Weights of a small image VQ-VAE.
Model: 5.77M parameters, 64-pixel images, encoder norm layernorm, encoder activation swiglu, encoder patch size [8, 8], encoder layers 8, decoder activation silu.
Data: trained on capsule endoscopy frames (Kvasir-Capsule), 27.0 epochs.
Rows from block 3 of the encoder, named by matrix and row number. Rows with one number belong to one neuron. Each number is 128 + 24 x the weight over its row's rms, rounded and kept within 0 to 255. All counts start at 0. Numbers have three digits each. After the name is the row's rms in percent of the matrix's.
# gate: MLP gate (encoder.blocks.3.mlp.gate.weight, 768x192), inputs 0-191
# fc1: MLP up (encoder.blocks.3.mlp.fc1.weight, 768x192), inputs 0-191
# fc2: MLP down (encoder.blocks.3.mlp.fc2.weight, 192x768, transposed), outputs 0-191
gate.568 094:118124105167140163107151101117090117137144112156112129159115146137166107082176089093156169121128144146133134102143146149105128102060109148143101085103112110109135130178105110097077130115149133113166120115128116122113124137151137096148074147107165077117111158128151161163118149131164132115120122144077148144127158122117083143103128125115102118123131154166127099159089161140125122121109122171138115111088132146129150131093147115145163090129164134130156166138107150124134103099155124144140145160090165177154149117163131149160117137167110146139129118143089101100120127146125150146
fc1.568 103:162105122124122147138155140112121129124118144154108124118147137146141068121134085125138130073109190126073128114136133133140133134048137131088121083120123160107159141125110119106142143130093113132155164128104171119140129126128139104108081123101139086129132133116131131194153150127117135124119123143110154180118142141115096139106142135109151137138130101138080134146105124102127135132120147195163096124106164116170160110105159149089150089123169110127108162116143157156132148111144129106137118094118114141158140090140147157101149144099099189109159118078121138167138142117110118130
fc2.568 099:119096120142128121169146114113138146124130138109113167117178125151101134150132107136127118164087117160132124107171112109124137100152170120144073123122107121118125087134119136128157138180160161149132118162150113147098135131125143144176127133147118177111099155104115118123130110159086134141127123119142145090123113140118116145124131149135103118113095096126110088084153156135109072108184166131077118142155074083113116093210142083113136142163163144173123090131146092150125152133134122140118130139151111104131111122108120131103126146146094156100169172146132122119138155153121143105
gate.569 099:106114144139166122107127107114153089172137094131165161151155128139133086168119118161089158112154124135110096109136161142109134128102119181106143118130178137120156135117143153116125125142125126141118170066112131160147136146126115098124106106144116150107138104138129100132096166165112144109152183108143128113081150117152107149141151142126149108131163143104110118147136119100087148113152135109122162142151101122106084129140107080148114143074108118115092151139154157061106090151171118112116149164095084114123110139117133122158157143098127149106153129101133128143120184137128098087
fc1.569 106:106125140071094130161099143121142168130102117126146184118119140083056152149150158138115138146112140124136164110124131131154118138125153115127097130158137144097129164153142107109092166136112125114200106137128115145154135132121111105118163129129127148147121135091118121155132127112138117130110096139144131110102174146089155159128130113164142155137158114115081138096145156147136153125122109125137117057134150107097118096085146162133117163142127093116127084119144116163121132148143129161141144141141136084182132138060129139084132122123145123149077102171120116134161100125165141159
fc2.569 112:161142131141107124127143119153100102101124099144137076131112131140146116097123132126134154148147148124123113182168141123081138121120140132146121108101110121122158063087157133147139077149170134095119170110101182106127081099126106140152103173139129130124104132116123163112136117154108132093164123129103154115120088109130121112124134140124106172114105119134154141136110099135096129139125129132108137159150132131132105160134080111129127132114118136164103105132106141073137147137127142124097111170063133108114116077180117146182107157177136137151155154132105154168111157167082148102
gate.570 132:131076131136146124134098070103133126090120123160129118133095113133153168137142101129161135064152133108128133146129134098138164152123107104120141131130123087138125115099136125152108176142133099099096162073092138153112177157148158089126139163126115117139124133111115119129137126115095131139141097150156127151155095122111076150113138111140117165163125126172136140134114183097138144113171140169145104102082131134149106166126115167093135119145096123107165094103105141105183113126164150145129104126124109130137135145158119161117118106121119071129136156125158139138163102093107182131
fc1.570 136:153154144141124116111114179160154116132149102135107120119169110094112066071109181117084137116141142121111126116126163148145131130116150126144125136154141164130144141127119097103091081127095147114119112146149124106154114134124107177133111112122143159116112136141101117109102159155121113110114140139109101104165164143133116106095103176145159119089094109086145107123161141157125100114094128161076143144133132111175133127085091090136111149146116122146095141154135151153110137126103119120106156145128116182101089131148161126144174160119177151153142109123131161091083155150150120145
fc2.570 117:150105137192140171134122115119118132150138133156122076104128142146105100115112128125141159126139177113133120134134118116139100101107095120141130141155122134132152142079118098106141114106140110107140084109103104149100081134146193149149095134070104141140097123127141104102101125131123161167142083133124123111099095120170115121096092134150163156142135137165147099135130139129101172155117121131149118122098114136123062146085118176118134143163143152142114146115133117087162146152103077138111151157110144113105123131153130133135186140151125095153140141078163136104154159124150147161
gate.571 069:132100141127133105106148076173134133097104141138103129092125121129134149138148144105121117139109104159135116103166110137148130159111129093099126142153168138150112114108151179175153123108146165120140111143161093155094094149104130140117118162136093153129101114139148108114130126136100171126113123159131136127106125124086101137132139101158158118115138109111120124167117135128115081134119125157073119144121170125143124122091094189151142116128135124103120131102167114156104117124185080130149124194123141117141120154170133137129128125145129067146174147137143185170148140082157137177
fc1.571 053:108141172112164103081152120137142111143128148140151105104106131100135149131126111161081152094146120139132081155136114125159152128132158181121121081123171141137150122152098063123093132118148114121096102136166111138136165184139147105139155129100132126173130123171106148124117132102089101132101150134129109160072110108106113133148151108146114128139102095101126158104126144105149135147144140129092116143087111144174133189165134052129148120127105061131106134160115115145104148100112149131118164121131143157123127118109116130114151105131140176117113155114125102115132143126158133112
fc2.571 062:167117134120161086122125123108147118144178115137080131150160116138151171150167102108123136116144130107156122099129118157145144132187128124120078092183133123131118153127135100136116146151102151152115060151113104136118119137139134144104121162118079092093113136124146108086181100143161111138138140114187117105158150133113137140141092138176128127102159121105126122120138111169126097121133128119139114161149101167133120155147129145139117153162142136152159150108092154095110164145109158124059136118140091133080102087083139139130128134145139109131137118137091104116113079134120113119
gate.572 103:153182134142135137136109141103085140123142113191152131137125145140118102141105148083130132117158096140157094103132097123134127137128117099133144146081117139085089150145144143118176135138076112126066126096164138174107119166095153080103112113093135140130126100148101167085115107089118129127126164141103117134124111107098128101138151146092145139133097055091135152136087151123122111130129113162140156127091155143129117076139148088146114128096125150189134098126136145129126119121164139149139123081104129117127166137123124099145161127107143133158129139122150104161120155125133158143
fc1.572 099:140167147139122135145121136127097132107149120186121133164107147104107109134129158087128173109146133147141105153111090134127112147134100086151115140121098109093097182167120143145136145144087124144077123099130101141130122167104150093095145137110127089111168130154137153087105133106127113138108183136093108131124148117135110105118137153094133141163118049109141163129119142128117141115124112111122143147115095185107104079129153066123098111116125143153122129145149123111142136098163111141154129103121171105154145152127170097165150100135135171147086155141143086139129143124133156136
fc2.572 102:131095131144163109153094141113107108101069088169126113137102128144140161119146104125143099106116088111131144123152115142118142150093105130119128086118144101151157104112105114118121092146144172167114126167102148114149156095138108200183070136105096161133115140131145131151117122159136185128141135131117120137140112099130114141119085114156148098129127139131162100115145158105155153140140155135114109135095125114159153129136118085125104116134085136131110121104123125140126129132144147103106157161118109173136126126192095136067117149101168124119066087135148145142153132132147094100
gate.573 125:095134120205131185104120113103119124163140113117128158124080140109158076166133118139079124141111144155121164130157148129150112094104167133106116113152135109116115159140117124147092102142120118152110129142170125120133117126169119132137149154099135084115105139142162188158121106128157142155076144129081126137153152153151115176111101165111137141089132160170182117112140133123141145113109134135120134113147147139141156068125146116110143134116133130117104114144123105096112142132109129125113109165148122168119120157102161120133118128170092121131157142133111105151184121162078084133
fc1.573 111:144120136056144102137124143148103122072091111162120095102143123138106146102122173110145138110141111091137105129085120166082154161151114175115113149103136118116151120142122120081151135147148131067164107099111118155129146122106135148108102089150092174140159093112107033099138154115103139121148149122136123111120101115096147094136160123128092096170097135082084137140105127120083138137132142115118154114106104110118106165148128127149126092138139124143121124112106119157137108108159102123123140121121125101140147112121089122149152142125132110127113114123135135127076134140168162147
fc2.573 107:096159111151139140109117121087118132138146147110158091108086110146134151165133174154105129112121128150115131140153150094137058124142099094106134120106122142159138167135126103106127070148123114145065151161129132108134146123147098135108178166132154087131148154168181150131133152164118095117088165114107124097124081118143148166088080131124134144111162109124143113085177119134099156087110132147140167151153141105132109117100174123126152134098097144115164128137107159136121105166128140131102137138142130142100111132128091094115120137131136159130100138158110104110130117133080132118
gate.574 076:104136156122130101107145104115125143140151134113151119122109160146200142184117101135085149085102122194109132153141159104143130131127153156130131117136115149102153151135178135099122173127116159128135118089120119158147133158083126119106133152113090142143163123083115082128126125147129095125122147127137135110132164133102159144131136097142094116135108152138120132173103144127108127112083123128121117127115138105127079097186134130136126131092091124132154162108147113154141081086154139070116135122185091109107124111120131154156159155160088135176125125094126147155100107127133095146
fc1.574 066:107151133111125105165134151192162157111139101142110123128164112093156141190124133127146128119117147156131115175086093110162124138147101126121119102134135125125136158111142124154133172145125144092128138091151087179148116146127134083107161086111146112126142142135143120131122151102152111089105132168093095134080181151148102115094147094111114127131107134085094137127140137123113107112114126119104110119139098128183157135160111115098154134124147085139135157087166136123134120118131178148145178124100121098066168137135159083123128102129099123130150114115126101119141142166133156129
fc2.574 062:145116129075104104129122142100147158162089122096179100154121118172118143119127094134143087112130148136137076109141126139133120093164126146129127118141121124116153087109071130160119143151154122114101106145127096133141103100169115157175098110132142112112128135132118178141128133171156131123167101116097139132107101112146086108090159143133133107125112101129119105159117139121164127111177119151094119111116087152128116114129099121155132133116133126155173130112127147146147129170144117103160089109138180175158157193137135113090136162101162150128104128154117158171135113136077124104
gate.575 089:127139113132126154119095133141093100127125166125116122113137153146164157156062112124071096121147117161148131125112103163131118126087140188161107150134074125101105168128151137110125164151127117142101170137123118134105107144144132120155148119105154139120120132128110151126107126115089090146158111123100152104137157145163127123125073091114111140109127133144126133097139138137141173103120160120110129082144150156096082156146157128163102166158076162083099140138182093105112161148091147155108135134146145134108146106133144173139144106140176146151142146124119156146142153086111137125
fc1.575 092:136063112165186132135121154125113094137126138130113104134085117137113138121095132109122123176154091125131126135130101136099118163121143161154155087124142127146115131077112108119091151111111155158113159116134114116141187123087171113129088096131121119087126090143101107154110126142107103136124116139143094106161151155139104136113134128147110126097132154117137153115125093157072185094124098153106135072131153122163117132092117113135154149184134142113148137104112070112125115128148131124101133148128167136134150110109155138150142094136150158141076090088098127161164126114131112118
fc2.575 100:097114119128159119122138153133119138156093126130159120141136104110116166151122107102151126066140121106098110164123118132130141110096148139100135164096144142097134111153127149150119155152069157119135101166094151122116129152133124078135115162132154131154133137123121102126126109101172114125093133120136124152098123080091153135156155085107195123151128129147124145097118090088135123112100133171113141148126136137118123126125153112145131130094113090166125158106044148110172155184138167150148149122123170135138100116110104113060097169108128143138129135139148112133151138149116157102
gate.576 097:189107180096103103132137166102151140114139156133143116148137112149142106079147156103142131076114129136135143094102118141103091158148123139186137108114089099113134135146113099103120062105148114115106102097135131143121139118144141144091107165096107129138139095141127153121131108112129124145117157154117097137174137187113121084128160128075120109129115096096126108130167136111101132153169152127114140099152106130171137103110111128148138097129136123104141126129159144111145125153110100141102138107131122159126090123158141101120146109158168143132109109132144158151048119135107077098
fc1.576 095:219127101079124106129093160141131142105134129146096074110163090143149094106107189110153155127143179102128117083169125104177109134105123153125121092086075138123126171131092148145170125094122159120087118137134111158150131130127130116098089134078122096109175125109122128147136133127110139121161132108153136090106138160115106147120120145100107130129123098128126136084160164126093125112125111136120131156147139110144156127150132139108115122124131139132128150169132102188143129137100148134112132143116176154099105102131136132128121133147135148147115147152164085124112120116134096158
fc2.576 090:147147128143146115142102132104084146146128134134148185139115161137179147102120114096103103156121131163142068135121106141158135143105119137078095122094165137130123122133146117136117139148160127096111129106104121113117165141091079184151148118105107095117131144102166126131110173099137085086104125119174106183107111154124105138160123108155135097111126087146172108127103093122155126148128175077105116143122141112143139134127159127124100122163131132116162160128122136112128098108101155129101108149131099119129093082132092169131143113109161116117152109131134118131085149160093082114
gate.577 083:157195138141150169102102136136120163133123096173092160133139111093166157163088166134157103128103133122164095088111128115123157100105127122138116105138110084133171173141094114102143155131147117140136119200126115140125120158141127153122079131122107130091100122173135107129116116101147158087093166095157162134094136102137134147119137123119108112134138142156137110091104128164142190089086150141147146140127122155090108116126134133144156114142129136125101161159155127102114128160097118129123113138096150129162173129111096135112129116135118142081095140106137092128107142119103114149
fc1.577 090:140167115162177141116114119151149149148087088103112136094127137108129092151098143124182108147132156103144127130109144113161159106109106102086155133122107081104159132129082127127125110105153133159113155141123150160114089172131117083159111081138112124128133145138136101121094097128128176110154151143156117123127089122152138135125134105090116144125146136134180142127121144171098151120090184151125111110175118179112174123170149144170132160159110121147126150124175111095147108109113099122093123139147146133130116117115139170134129127090137117100124129089080146122144125110111083141
fc2.577 082:099147119128120089156141081123114144128174166143123115100193121134120176096125125132099135107101154116170135138153173130075070107114083164132124102109111153117118143140146134118123152112141126149130127147129147155134112136135137117188093105118089139162144158149109135109121138094091164137109126112144148131124140109130141118159150153153127105131121136127136112137145116178112131118114129108105143137089138150116070128136122124119113109128126174125151160058087121148133173167130155090127077128148155134117127118135152100101095119123082165159093124157107081119132120167137134162
gate.578 100:173124143093143076108090128144147138173180171103147132165150132103142149100105183129159104113142145132133136115164116145129143154101098144107115128155101143123196115106147142137128135119108122134118101136142140125116112132145122141110131131170092062156120135070144111120080111084138122153092147110173115125130105166135111136124097145144134128159141108147117125132156121079171120116175114123119104142132136117139153115125140112102185138129066119140176140104157154099167136115123129091146125117133150131093129138152120118160094112160124116110130159165113142122115146111133170166
fc1.578 103:137132143144128068095120117086099110134125131169161110139115108123117145115105144136099140092127070107099082110139121120159134145175093180131122089150105126150125116125100129108194128115167121101113121098112130145170133107139071128146124134124136159132152098103139114165128095145144122105095122133133112146125155146127123096118118099114126092123088129126109110110183140125081091098126143102123143132148055153111141117130155123126111099100092131122150163136101124136151123145145109120124198098115157096123124124137125120149135106101167097122155144111193096133170132128145146118
fc2.578 104:108149107154115134123163121125159149168130110128121146097105108186108111144110140143164116141127120157142117093127125096144178145115155136143150141168115137129084107118100122160105086125164173163138170158101123104117149144113112118103158116153133138128138139146143143138107168118101115124105133119121103176133108101097124103114110154082143140140134110133146114152151148152144097114085163119128135135126166151150102105177098131118178141159155174103106149166106131134106146103133092107100042135123179130085130141135147106117158147122108111155095138128095122128166149094138121090