Weights of a small image VQ-VAE: encoder width 192.
Rows from block 3 of the decoder, named by matrix and row number. Each number is 128 + 24 x the weight over its row's rms, rounded and kept within 0 to 255. All counts start at 0. Numbers have three digits each. After the name is the row's rms in percent of the matrix's.
# conv: 3x3 conv (decoder.decb.0.1.conv.weight, 96x96x3x3), inputs 28-41, a 3x3 kernel for each
conv.44 103:161138100132118171155125127098152109150187135097137139098166094091173116103077086153137140169130152149136096137126102118102160127100084118141143135101122125155128114140138126091146129120140112143101159104090144153084129140128093121097150114143119156128132113079111137140141118121131131094096137145112129131140122144095122165104177109144045154116100111137113132123124124138107147
conv.45 102:095170139153091141135136083101108102163101104114132074101123127147140129174104127123122111123105155121167132136122114141176096094103149133131131127097122104120108124143121146123165104121145115123125094144132138167135159118130141113098116113120129163080142097179141169090130129105123127168121121115140082128122146100088145078108090134102145126151142126141105116128155119130126111
conv.46 088:108128164172136100159097120151074125108163141116160119165085161154115111152109101133178116169101130108169131122130138100146117140150095127129093171151162116107123094164120148096139097126145142128161099115152172147139161099131119106083098126103163114121073108071102138141094135105125081080104113194140162148160125123105121115108125137150115131131127144126116138125125102118132120
conv.47 130:153145189099163095089120095106116127101104143135121139163117147066148138113173139066147127149099129131110118112113173135149097185104125135133134141162130132126132137132130140111156122116120178201140123130185195177104120124116137138140140121111078114131098148157146168111106099104112156153112109092159150135135135086122107108095171137116133051113122139143101126137127125133130149
conv.48 099:142162125132098142142110118157107116126088111053179098145153116136139143123122124119158115092137127148140165119121134133093079114148176112138129128128160108173084104171145128131091113105129169108094149114138125114142121127101119168148090078085116179128132139124134105154100120098164111126146142108135129133160123081138109101112115144123124135143117113117156105141116124093132162
conv.49 125:062190128111107184156105181142138130112142140169111138137114142089148131140136134104140173107073085162097137136121135141134140133118135120129169151098105120137118146091105133164143100134122102125099114099107125123146121129152096114156167111134095098124139137085156128100117127078106128150099180153126126116116119132149141113114114123103070092181106096137157130149127131114131135
conv.50 097:114127138145087136106157123128202144120117100115118152119143156121090111054139131097146123143136141136127115142135107137101124121102160127157116142124135126124107173101109156097120186096125115087149155156125097110161165119137145085145091111092138137125108135101139117114158093168087096132150167114118119155106128126119095170155148119209069114082117138149116161135173108130111155
conv.51 105:147115140168097129165144150147175152095098122178145107117145147127149154167123117189091125089211096123088123124108119097141122097153130101163116093135123162107135156145147138106152090099168106094067130131138133090106128142108112091163148151110110132128122144146105121160146159132160122121082145114117115162106116136112170135120132127117171113158111154116101132090159126126150137
conv.52 091:157145129079111155174122092097146155141134118138067135139102139117141130154089129127118133079143132143147070175141108116109124131129137110120140111091123122176124148133101075152118131154120092160148167096125165136129126097149133136120159126111108124114145143143105170105128141134120147138151141153130101118137180096188079118086137118146131143131138116077133101166129119118104135
conv.53 084:131091129120127107116158133153117124114104093112139149097162093123103143102138127063139074104180096118140144162142140093118103112134148152127161160112101131164134126136118105110115123143116170180109154103127152154086144100095125142182132150099133108129114184104151110127115138142171118133155124117134100150109081149147100102155124120144137099142091121113127126129147127069125131
conv.54 115:159139107169136113156075116096136117130139085131106145088185086137135164131135082114144078152084124122156142125141115147140152124059130110111134201147114090138116125129090118140133160121120139178104117123119116152130138115121108198153160096091182122093128133067131119128144094126154133138116127098139123125106166152102130161123124100133109148140131120096153102122110154140127116
conv.55 097:147126088166100123139164151124131109136142140114165130117136148106124119104137133125123112156176176134171117143145106115151118146111088144107114143105133083146134124134079112098112150108154112145136113120132098109154147120109129105124162117103097145128106136186094143119107133108138124127141142125116114118132149173114098144135160098096132114139152126173121176143141146114099116
conv.56 081:102153106108101090102113140103097109126122101104146113129182078085121149155074104160110097111158095113110133152127140120133133139128124147087074105121117161112129074166109142145081142122125123117137139128160124121082107122138124118118102122131118181155149150164110123130131147138153137125092134094086106144100151104142118120111123091111112100109148113139116122121148100169133099
conv.57 090:079172131110157176129141091116108178165086125092137122189136175093077134166153132158139138104152137131092143136134108120131144148134126110098110131093106123133106098130179102135095103138123142089114125117115098093126125131122088181124121137112129135097115143152149126128119110148109115130144141115095155109141141142167117091157147111112116098130155145136165175154111119133118127
conv.58 094:172135124137122120123165163095145174176098115137139152107140132087138152135145092149156119069130118114143141095122135140142120118143107132143124115114133141118117162115152214111126110172196091166080091091086150118155122112122096122167105158117147107118113168112157111134099143133157108176114126121118122141149175115144115136136153126124122129107088154104130128095104144156130180
conv.59 109:154134125188144161119058141126153065129122092074155062155153113108100149139086146152136124127112096096120162109158095173129142130138112150132137131122107119181082122110107145158128152126129159105121139184097154141124137148138132110092129080140139113164118118096143147116130134110135108109126105157138097129130089146097153138142150112137103154114126096144105148131121125144097140
conv.60 118:113095120116151082159108098095126155136111172088118158119149159102129130183100152146136095140105125104110121127126100120149092113143126084131148159153098111118137127138137147118133136120131126120105139122100100130122138188171139153067130132140184130094089126150163110094110085154157121165122153142113093126135097097096153142153139153109089149119101196136118108134144116081098125
conv.61 119:106103134124132156148154108129142135087082122125143153134123148109137132127131111147126132134110148147138115078112130154152151107123115095118157121089174146117082143191143121142129108130114166085144135086121097155152162124130141130107103118148159157113146127130129133113089135164143142123124117160128101140143133158147111145121123154113091113160118130125130096137136101187150142
conv.62 108:109122136083113141126125107137052151071166140166087143143120104131091092145140118091161125094120203114092081160100162084149151147122119114114155117152112147114131119124148132142143145137132083090163142140137150109104106110106126159158108144087131140142159111110121101138130102162095148125123133070118160130114123091135135121135124122116094122136124120139147120116127172211123128
conv.63 105:158142096091125148121136130124142130080117068134114116157113110148106148103127153174098135118157126119127130142136111103080130181083143133129135117131110135128150143138142084132138131125149126197143154058093112132151102091100136151111114108147139098118134149098125118130149128132137141142139109136098142129100157118084125125134087100137133147141082172150113145102137156112133131
conv.64 115:100137150116138081112170089152154092131100142121143127108123132111123134132096223086173062152074108125159165108133111115156112114140146113142154102112135137133142141144125122088090124194107148161138132123142160157136148109133156185127112123177183152122116095119142131134147130171118165097125118088121123119116166127148158148089197110166130143142094144108158127142119130122134117
conv.65 105:125102077125115157132141134119092135108107099145107101127121163141133147136110132151139130140139117176110170120138123129141137152112150129106125111124134111128130167161117081156097156107134137136143152093173138169101172123120124117152111128132129111158148163125104122140130083154092084122157145118125112094124140144142125089127139136135154103134132138127158120118096139174129135
conv.66 094:124094109149162094153141129116139123076141135152123104107131148131079126111180124096138166189077113098138170124146116066146158130115154116135173146155094092134150155104097108118108132118132128155182125093149137131111089116133097124150119115127107196129148106115155149106125172105131129173136108164141123076128120183059133078107140096129119180137161147152119151103095129131159150
conv.67 107:075118136111129107130121144086111094169114148138176108151134138148082142171117121101126169104126145122121073109122144101069126114155110096131148126096115126161152146163092171082143143146145140118091129149138171066127155097158106068099115154132139120157104135167147148123161110112089135114130077132131121140124075137125137096092138085164127166148128115140133141164131145112129115
conv.68 075:166169141121126193125135106135083105124122153155168141142130142125109122153127116145118106087138178140135153101138114121119123102111166116174115105133143128143132142138089118179113139126107109145123127114107169136158143125106140126108142142137121128141118113140102138133143114131161117083128152108123116128175122150121170134117111134117117159109100136081115131152113133110096119
conv.69 107:078196172105099097143146127124106115069121111113156119169121133127117124097124112111141130135126113122102097145137127120081132160111126070188140168111179134165110124138123093109132135128137155087117111145100088087141139127148143165095101086093161103143112166097101150177123124097119136112120126194118134145151122111124099165132107137102104126163135122142148126138114146095140117
conv.70 095:131170166084141111100155143163116149141131163131148123139091153097079111099133195133147117106146129123110158141113144145089150097127114149141139104169099107064112098122141153100121088121114139107136141151147105094130145111172104108098119170160116138145155109187173171128129123151128111139086175152091133158131168083107182115139110133113127111129154117094157128165148149015130125
conv.71 088:180119116170138147094170162105133134180141110129122169156132147161134118168125150224156111131081161125135150122116144070143112158125146108138118145110117151087166121105121111137121120181103133179135182109138183125141119148118113087146121098146126139095145137166108121098132089147166149141107140137177104114132138154142111120152097150158130106151132148137135130142120129097123124
conv.72 082:158151160143113097119149114114120144100140101142093091125135144160091156186097143165095169174085141160168135120140112138115146139117130172105118090127131142157097155146136121164122110132101150140107123133097106154168128109117108141141139131142130124145168118144136163134136121147133075108089172131143145131154094141127120134145105134150123119139108144107139120103116157174114132
conv.73 094:125146134133123136120123125125131098153108130141135095144138101105133144159131119145157146123119116089113130150133130164115140130126128136105201102127142096148160143132100118109155122120103160126117157146174114124116112103162084137138140106135158130101142152123109139136108122143130097138129168128156123099112150146147115127081159170130169121094145114137128152120138137146122122
conv.74 087:078151112127112074116091134112156121119108107118138120121148106088142125108135142122139119147121095097112153124135117083133099108130146124115119086150090119121105174104141160112139125166134120114163123132153151086143105102103133114090123137136151159151136119131088152149123132097170109173154107148109146124109147139166115097147142111069119164097131097132125115091121144148130101
conv.75 112:122171117162102140132143134081111127101119097145112152139149152120146104043152154110108126091105107132118106152102120113101128110122169144116181148100124110150122115111097152131099154158107114180157133130118137143151105136102112139159105150101111149133114151113174092157112074115131145116109136129127109148108117144127130151105197099091088123117123140112127112111132151141120117
conv.76 093:129100192121132155139142150139130220132095096125163124127129159132108118151178127121098128155140149115113131132112145116144098139161132097141142113099115150149124155117149151109148150120121136122164143137114143150138141121101185134108130115102131117132148118136164099140126114114117150142141123150108136111128126133116139128153108140141128102115134128111115133102132100169110111
conv.77 101:134180134105150100120112086169147105111130178156191092124130136109097107167156158158109110078190077125093138106173160119182132085116105135144148141144160144120130200136118128121125104091122115087181119127080162113135117114086098124154138118113132156103136094116150110115176118119090137123150129167116136132102103126101151160136128156104195061154087140131122130112149118069129111
conv.78 087:105188156134141148108150106136121146161153183105096108111143168161134140071126116083103116140174145109178119141166106115135111103151140139158120126143120175156095088134097119142129104126093209117151113137085092121168101149144105155111111110112178114117123138129173150095150121169087086129132129132106138123130145140139133140101113134147137149095102126157106124122138142131106121
conv.79 089:153150082099114058123148154122197056166108082101167135134124143108136128108110128118100135201093137148124153146142119109154138135112148129118121162124168122139118120129152138134117146094169145077161109128138148170102188135130134080121145140140131136128144127097135099113158148136127094130151113147102140130153128113142106126125114100145118172153121094092141111105139111124143125
conv.80 088:138107135120134095123097131070074124102156104108097177159115131099125167134100097130122118127156128110117147123136132131117134118141122092166076112170109092127120115094160122102083113116133134121127139139129095190134137126108108122154102100105137131154099140103127170159125124147104149161107121092083120068141149159115095113136107124136125149156109132127160077181144144013139115
conv.81 090:115103140124081116183116145131119141130140138114127154123135095107161145185150120179166152161155114127119098112148123146133155156118132133123166146133146122113132080158070114143136139113150151135094138124106137124132101126114168153105122176133141182146158120124102159148059142124095142102135067093130149132138105092126102118150118093139147089114141112133150140135124153103113126
conv.82 111:101106146135151167107130137129091062100110167163119149145128134116147113148094112109173109145073154121121106127106117102129124138128114132155162159116162154117149103157120164102144135134116104108097152173134126096125109128136115149094129136185120091119124197123080168108129120109148141169143111131096086110155075138121140114159124097144119117098157095145127126082116117122123161
conv.83 103:103116146171119127121151149096102099129094153149158128143150116100138175151117160134102115143125072086155178107160111138086108131140132132115153155163134135103125117137153128106165136129147128099077166138147144107105124089119121136141163152125151145157128145138108130146113145151078126104148107109130160138106079154137116093173140159182125110104154133141101130119127140130140130
conv.84 080:135134115129160116078129109127096152135114167201112141115113132135077169105132196085177165065130111116106127117117127136157132139155147061127107122135113089141101112145130126151150119110140158142101099115117092133135134113159094122148173123108194155109131117153140127152151149105132135184102102140112161128133128159130115135144110139113179081103141170124141119136109149134126087
conv.85 109:139079148133115122100148092124146150128154091127172172178110162143116173145097149147150147111126108098094105126152123115139121137117128138150136128127121167142131114140106144102131100148101156116116153129181097146067143161138139122123134141116119145136134143154127133117112104158145109113074228093132101129147118103073161118094139098101186106140127119116137130121141121193130094
conv.86 093:138156122103095119146144148162104125118138109137096119126115132176107146171107157185124143076141123141124128139121144118148121117090166116161096091131114095125099145136076151100153125086127108117124135146132144158098135117108129115133098084176138169080129091132109136066120129150118117106135127169108132115165131143117121163133129162100151120129129143133147070096103107183161174
conv.87 082:114113174113115119169104145123147124121096141139122114107112172148196084072081180120093143132099188156175090122130137172121169095082102159126130132116111096143119115098118099159081093146136118154093123083171112151116133151172157126104141109165097108100154135140144113100155116117063156132181068091099136145085139124150083120131115138144098127131114123141161127107126120143120109
conv.88 104:096097129092138143143130092171112149151200114142074104135102111156118121109127095199151141128104135148138133117098132094111084139136129110117104109137125149123149117101124129093083101131098072132078131136127170060142132134074184176112100144161113120135132164151176122117131154114138072145106149116113145122143130129087126132142102129107116149140135152172123151107122131139110147
conv.89 092:158117128082173119109154102133133157141176103137130152103139098089133125095115127133117122145128116143165105143134187149135101115104154111105068127165090133121149145134138115147114104130133118138154158096169151078167108134092100128136119123113165159125128137141129135162099122155136110129116110166137144092087101097152148117102143125120133126125161090099116154131118125105124123
conv.90 106:159120151113072139171154142126122109111140108094110128136125095155153106102152113112164098194098141116095199135147128093137087166159123160110164177098127110122121125151097138127093143150122097118156163092162149101118107161084151155108070143132134165106119088136098078128115149096127129133158118094168113118114134120111121129096073140135127122093126123101144139141149105127103142
conv.91 087:131134167082163120149131109061127204128119150148122143154136160142132102138172077077100137185141110080124113138146141140126144138125109133087094121121097134132155161181143097156103113156127098109168147121154123125163172129122122152120156124127141119151101109176104149165110127139138119160142149086119134134170120151149133102122123126119143160140160153129147107125141130166138145
conv.92 113:144097140162078105130124139122163122163108099118183091079131116147086085055202111148138124162101097129164123143140164128173088109143137094161054150119112087138101148121111131150104127145121121142095105087111171092138148154144121175116139118153152105148116128094105157099144138123134161126155061127149118120125139127127133134120119100136115150133147082140121123127136120132139103
conv.93 087:115117104127162145104120132128143162151130124119146175174056143149155116124102147104137121088143068146102113109107137104117095137121125119103169107122149149146114136105175154102116156090212174096195091151141127096166100126104117140102107133103123115135127135134125124167109123114145128104103121118159123109180093132148094128120188123090147068094156120135076145105122120136100144
conv.94 107:131124114138168163177133108187162169091132125122151146137145143056127129139110147131088116108095139123098127135124133093136114119131127088123099102090130114181134107095134084120124143128141138109119146138170120120134133086124097162110115141097084125073143118156115203138159157170098129115138117129113108135128119143103122132119132132113154118149156103186124115144108116105129107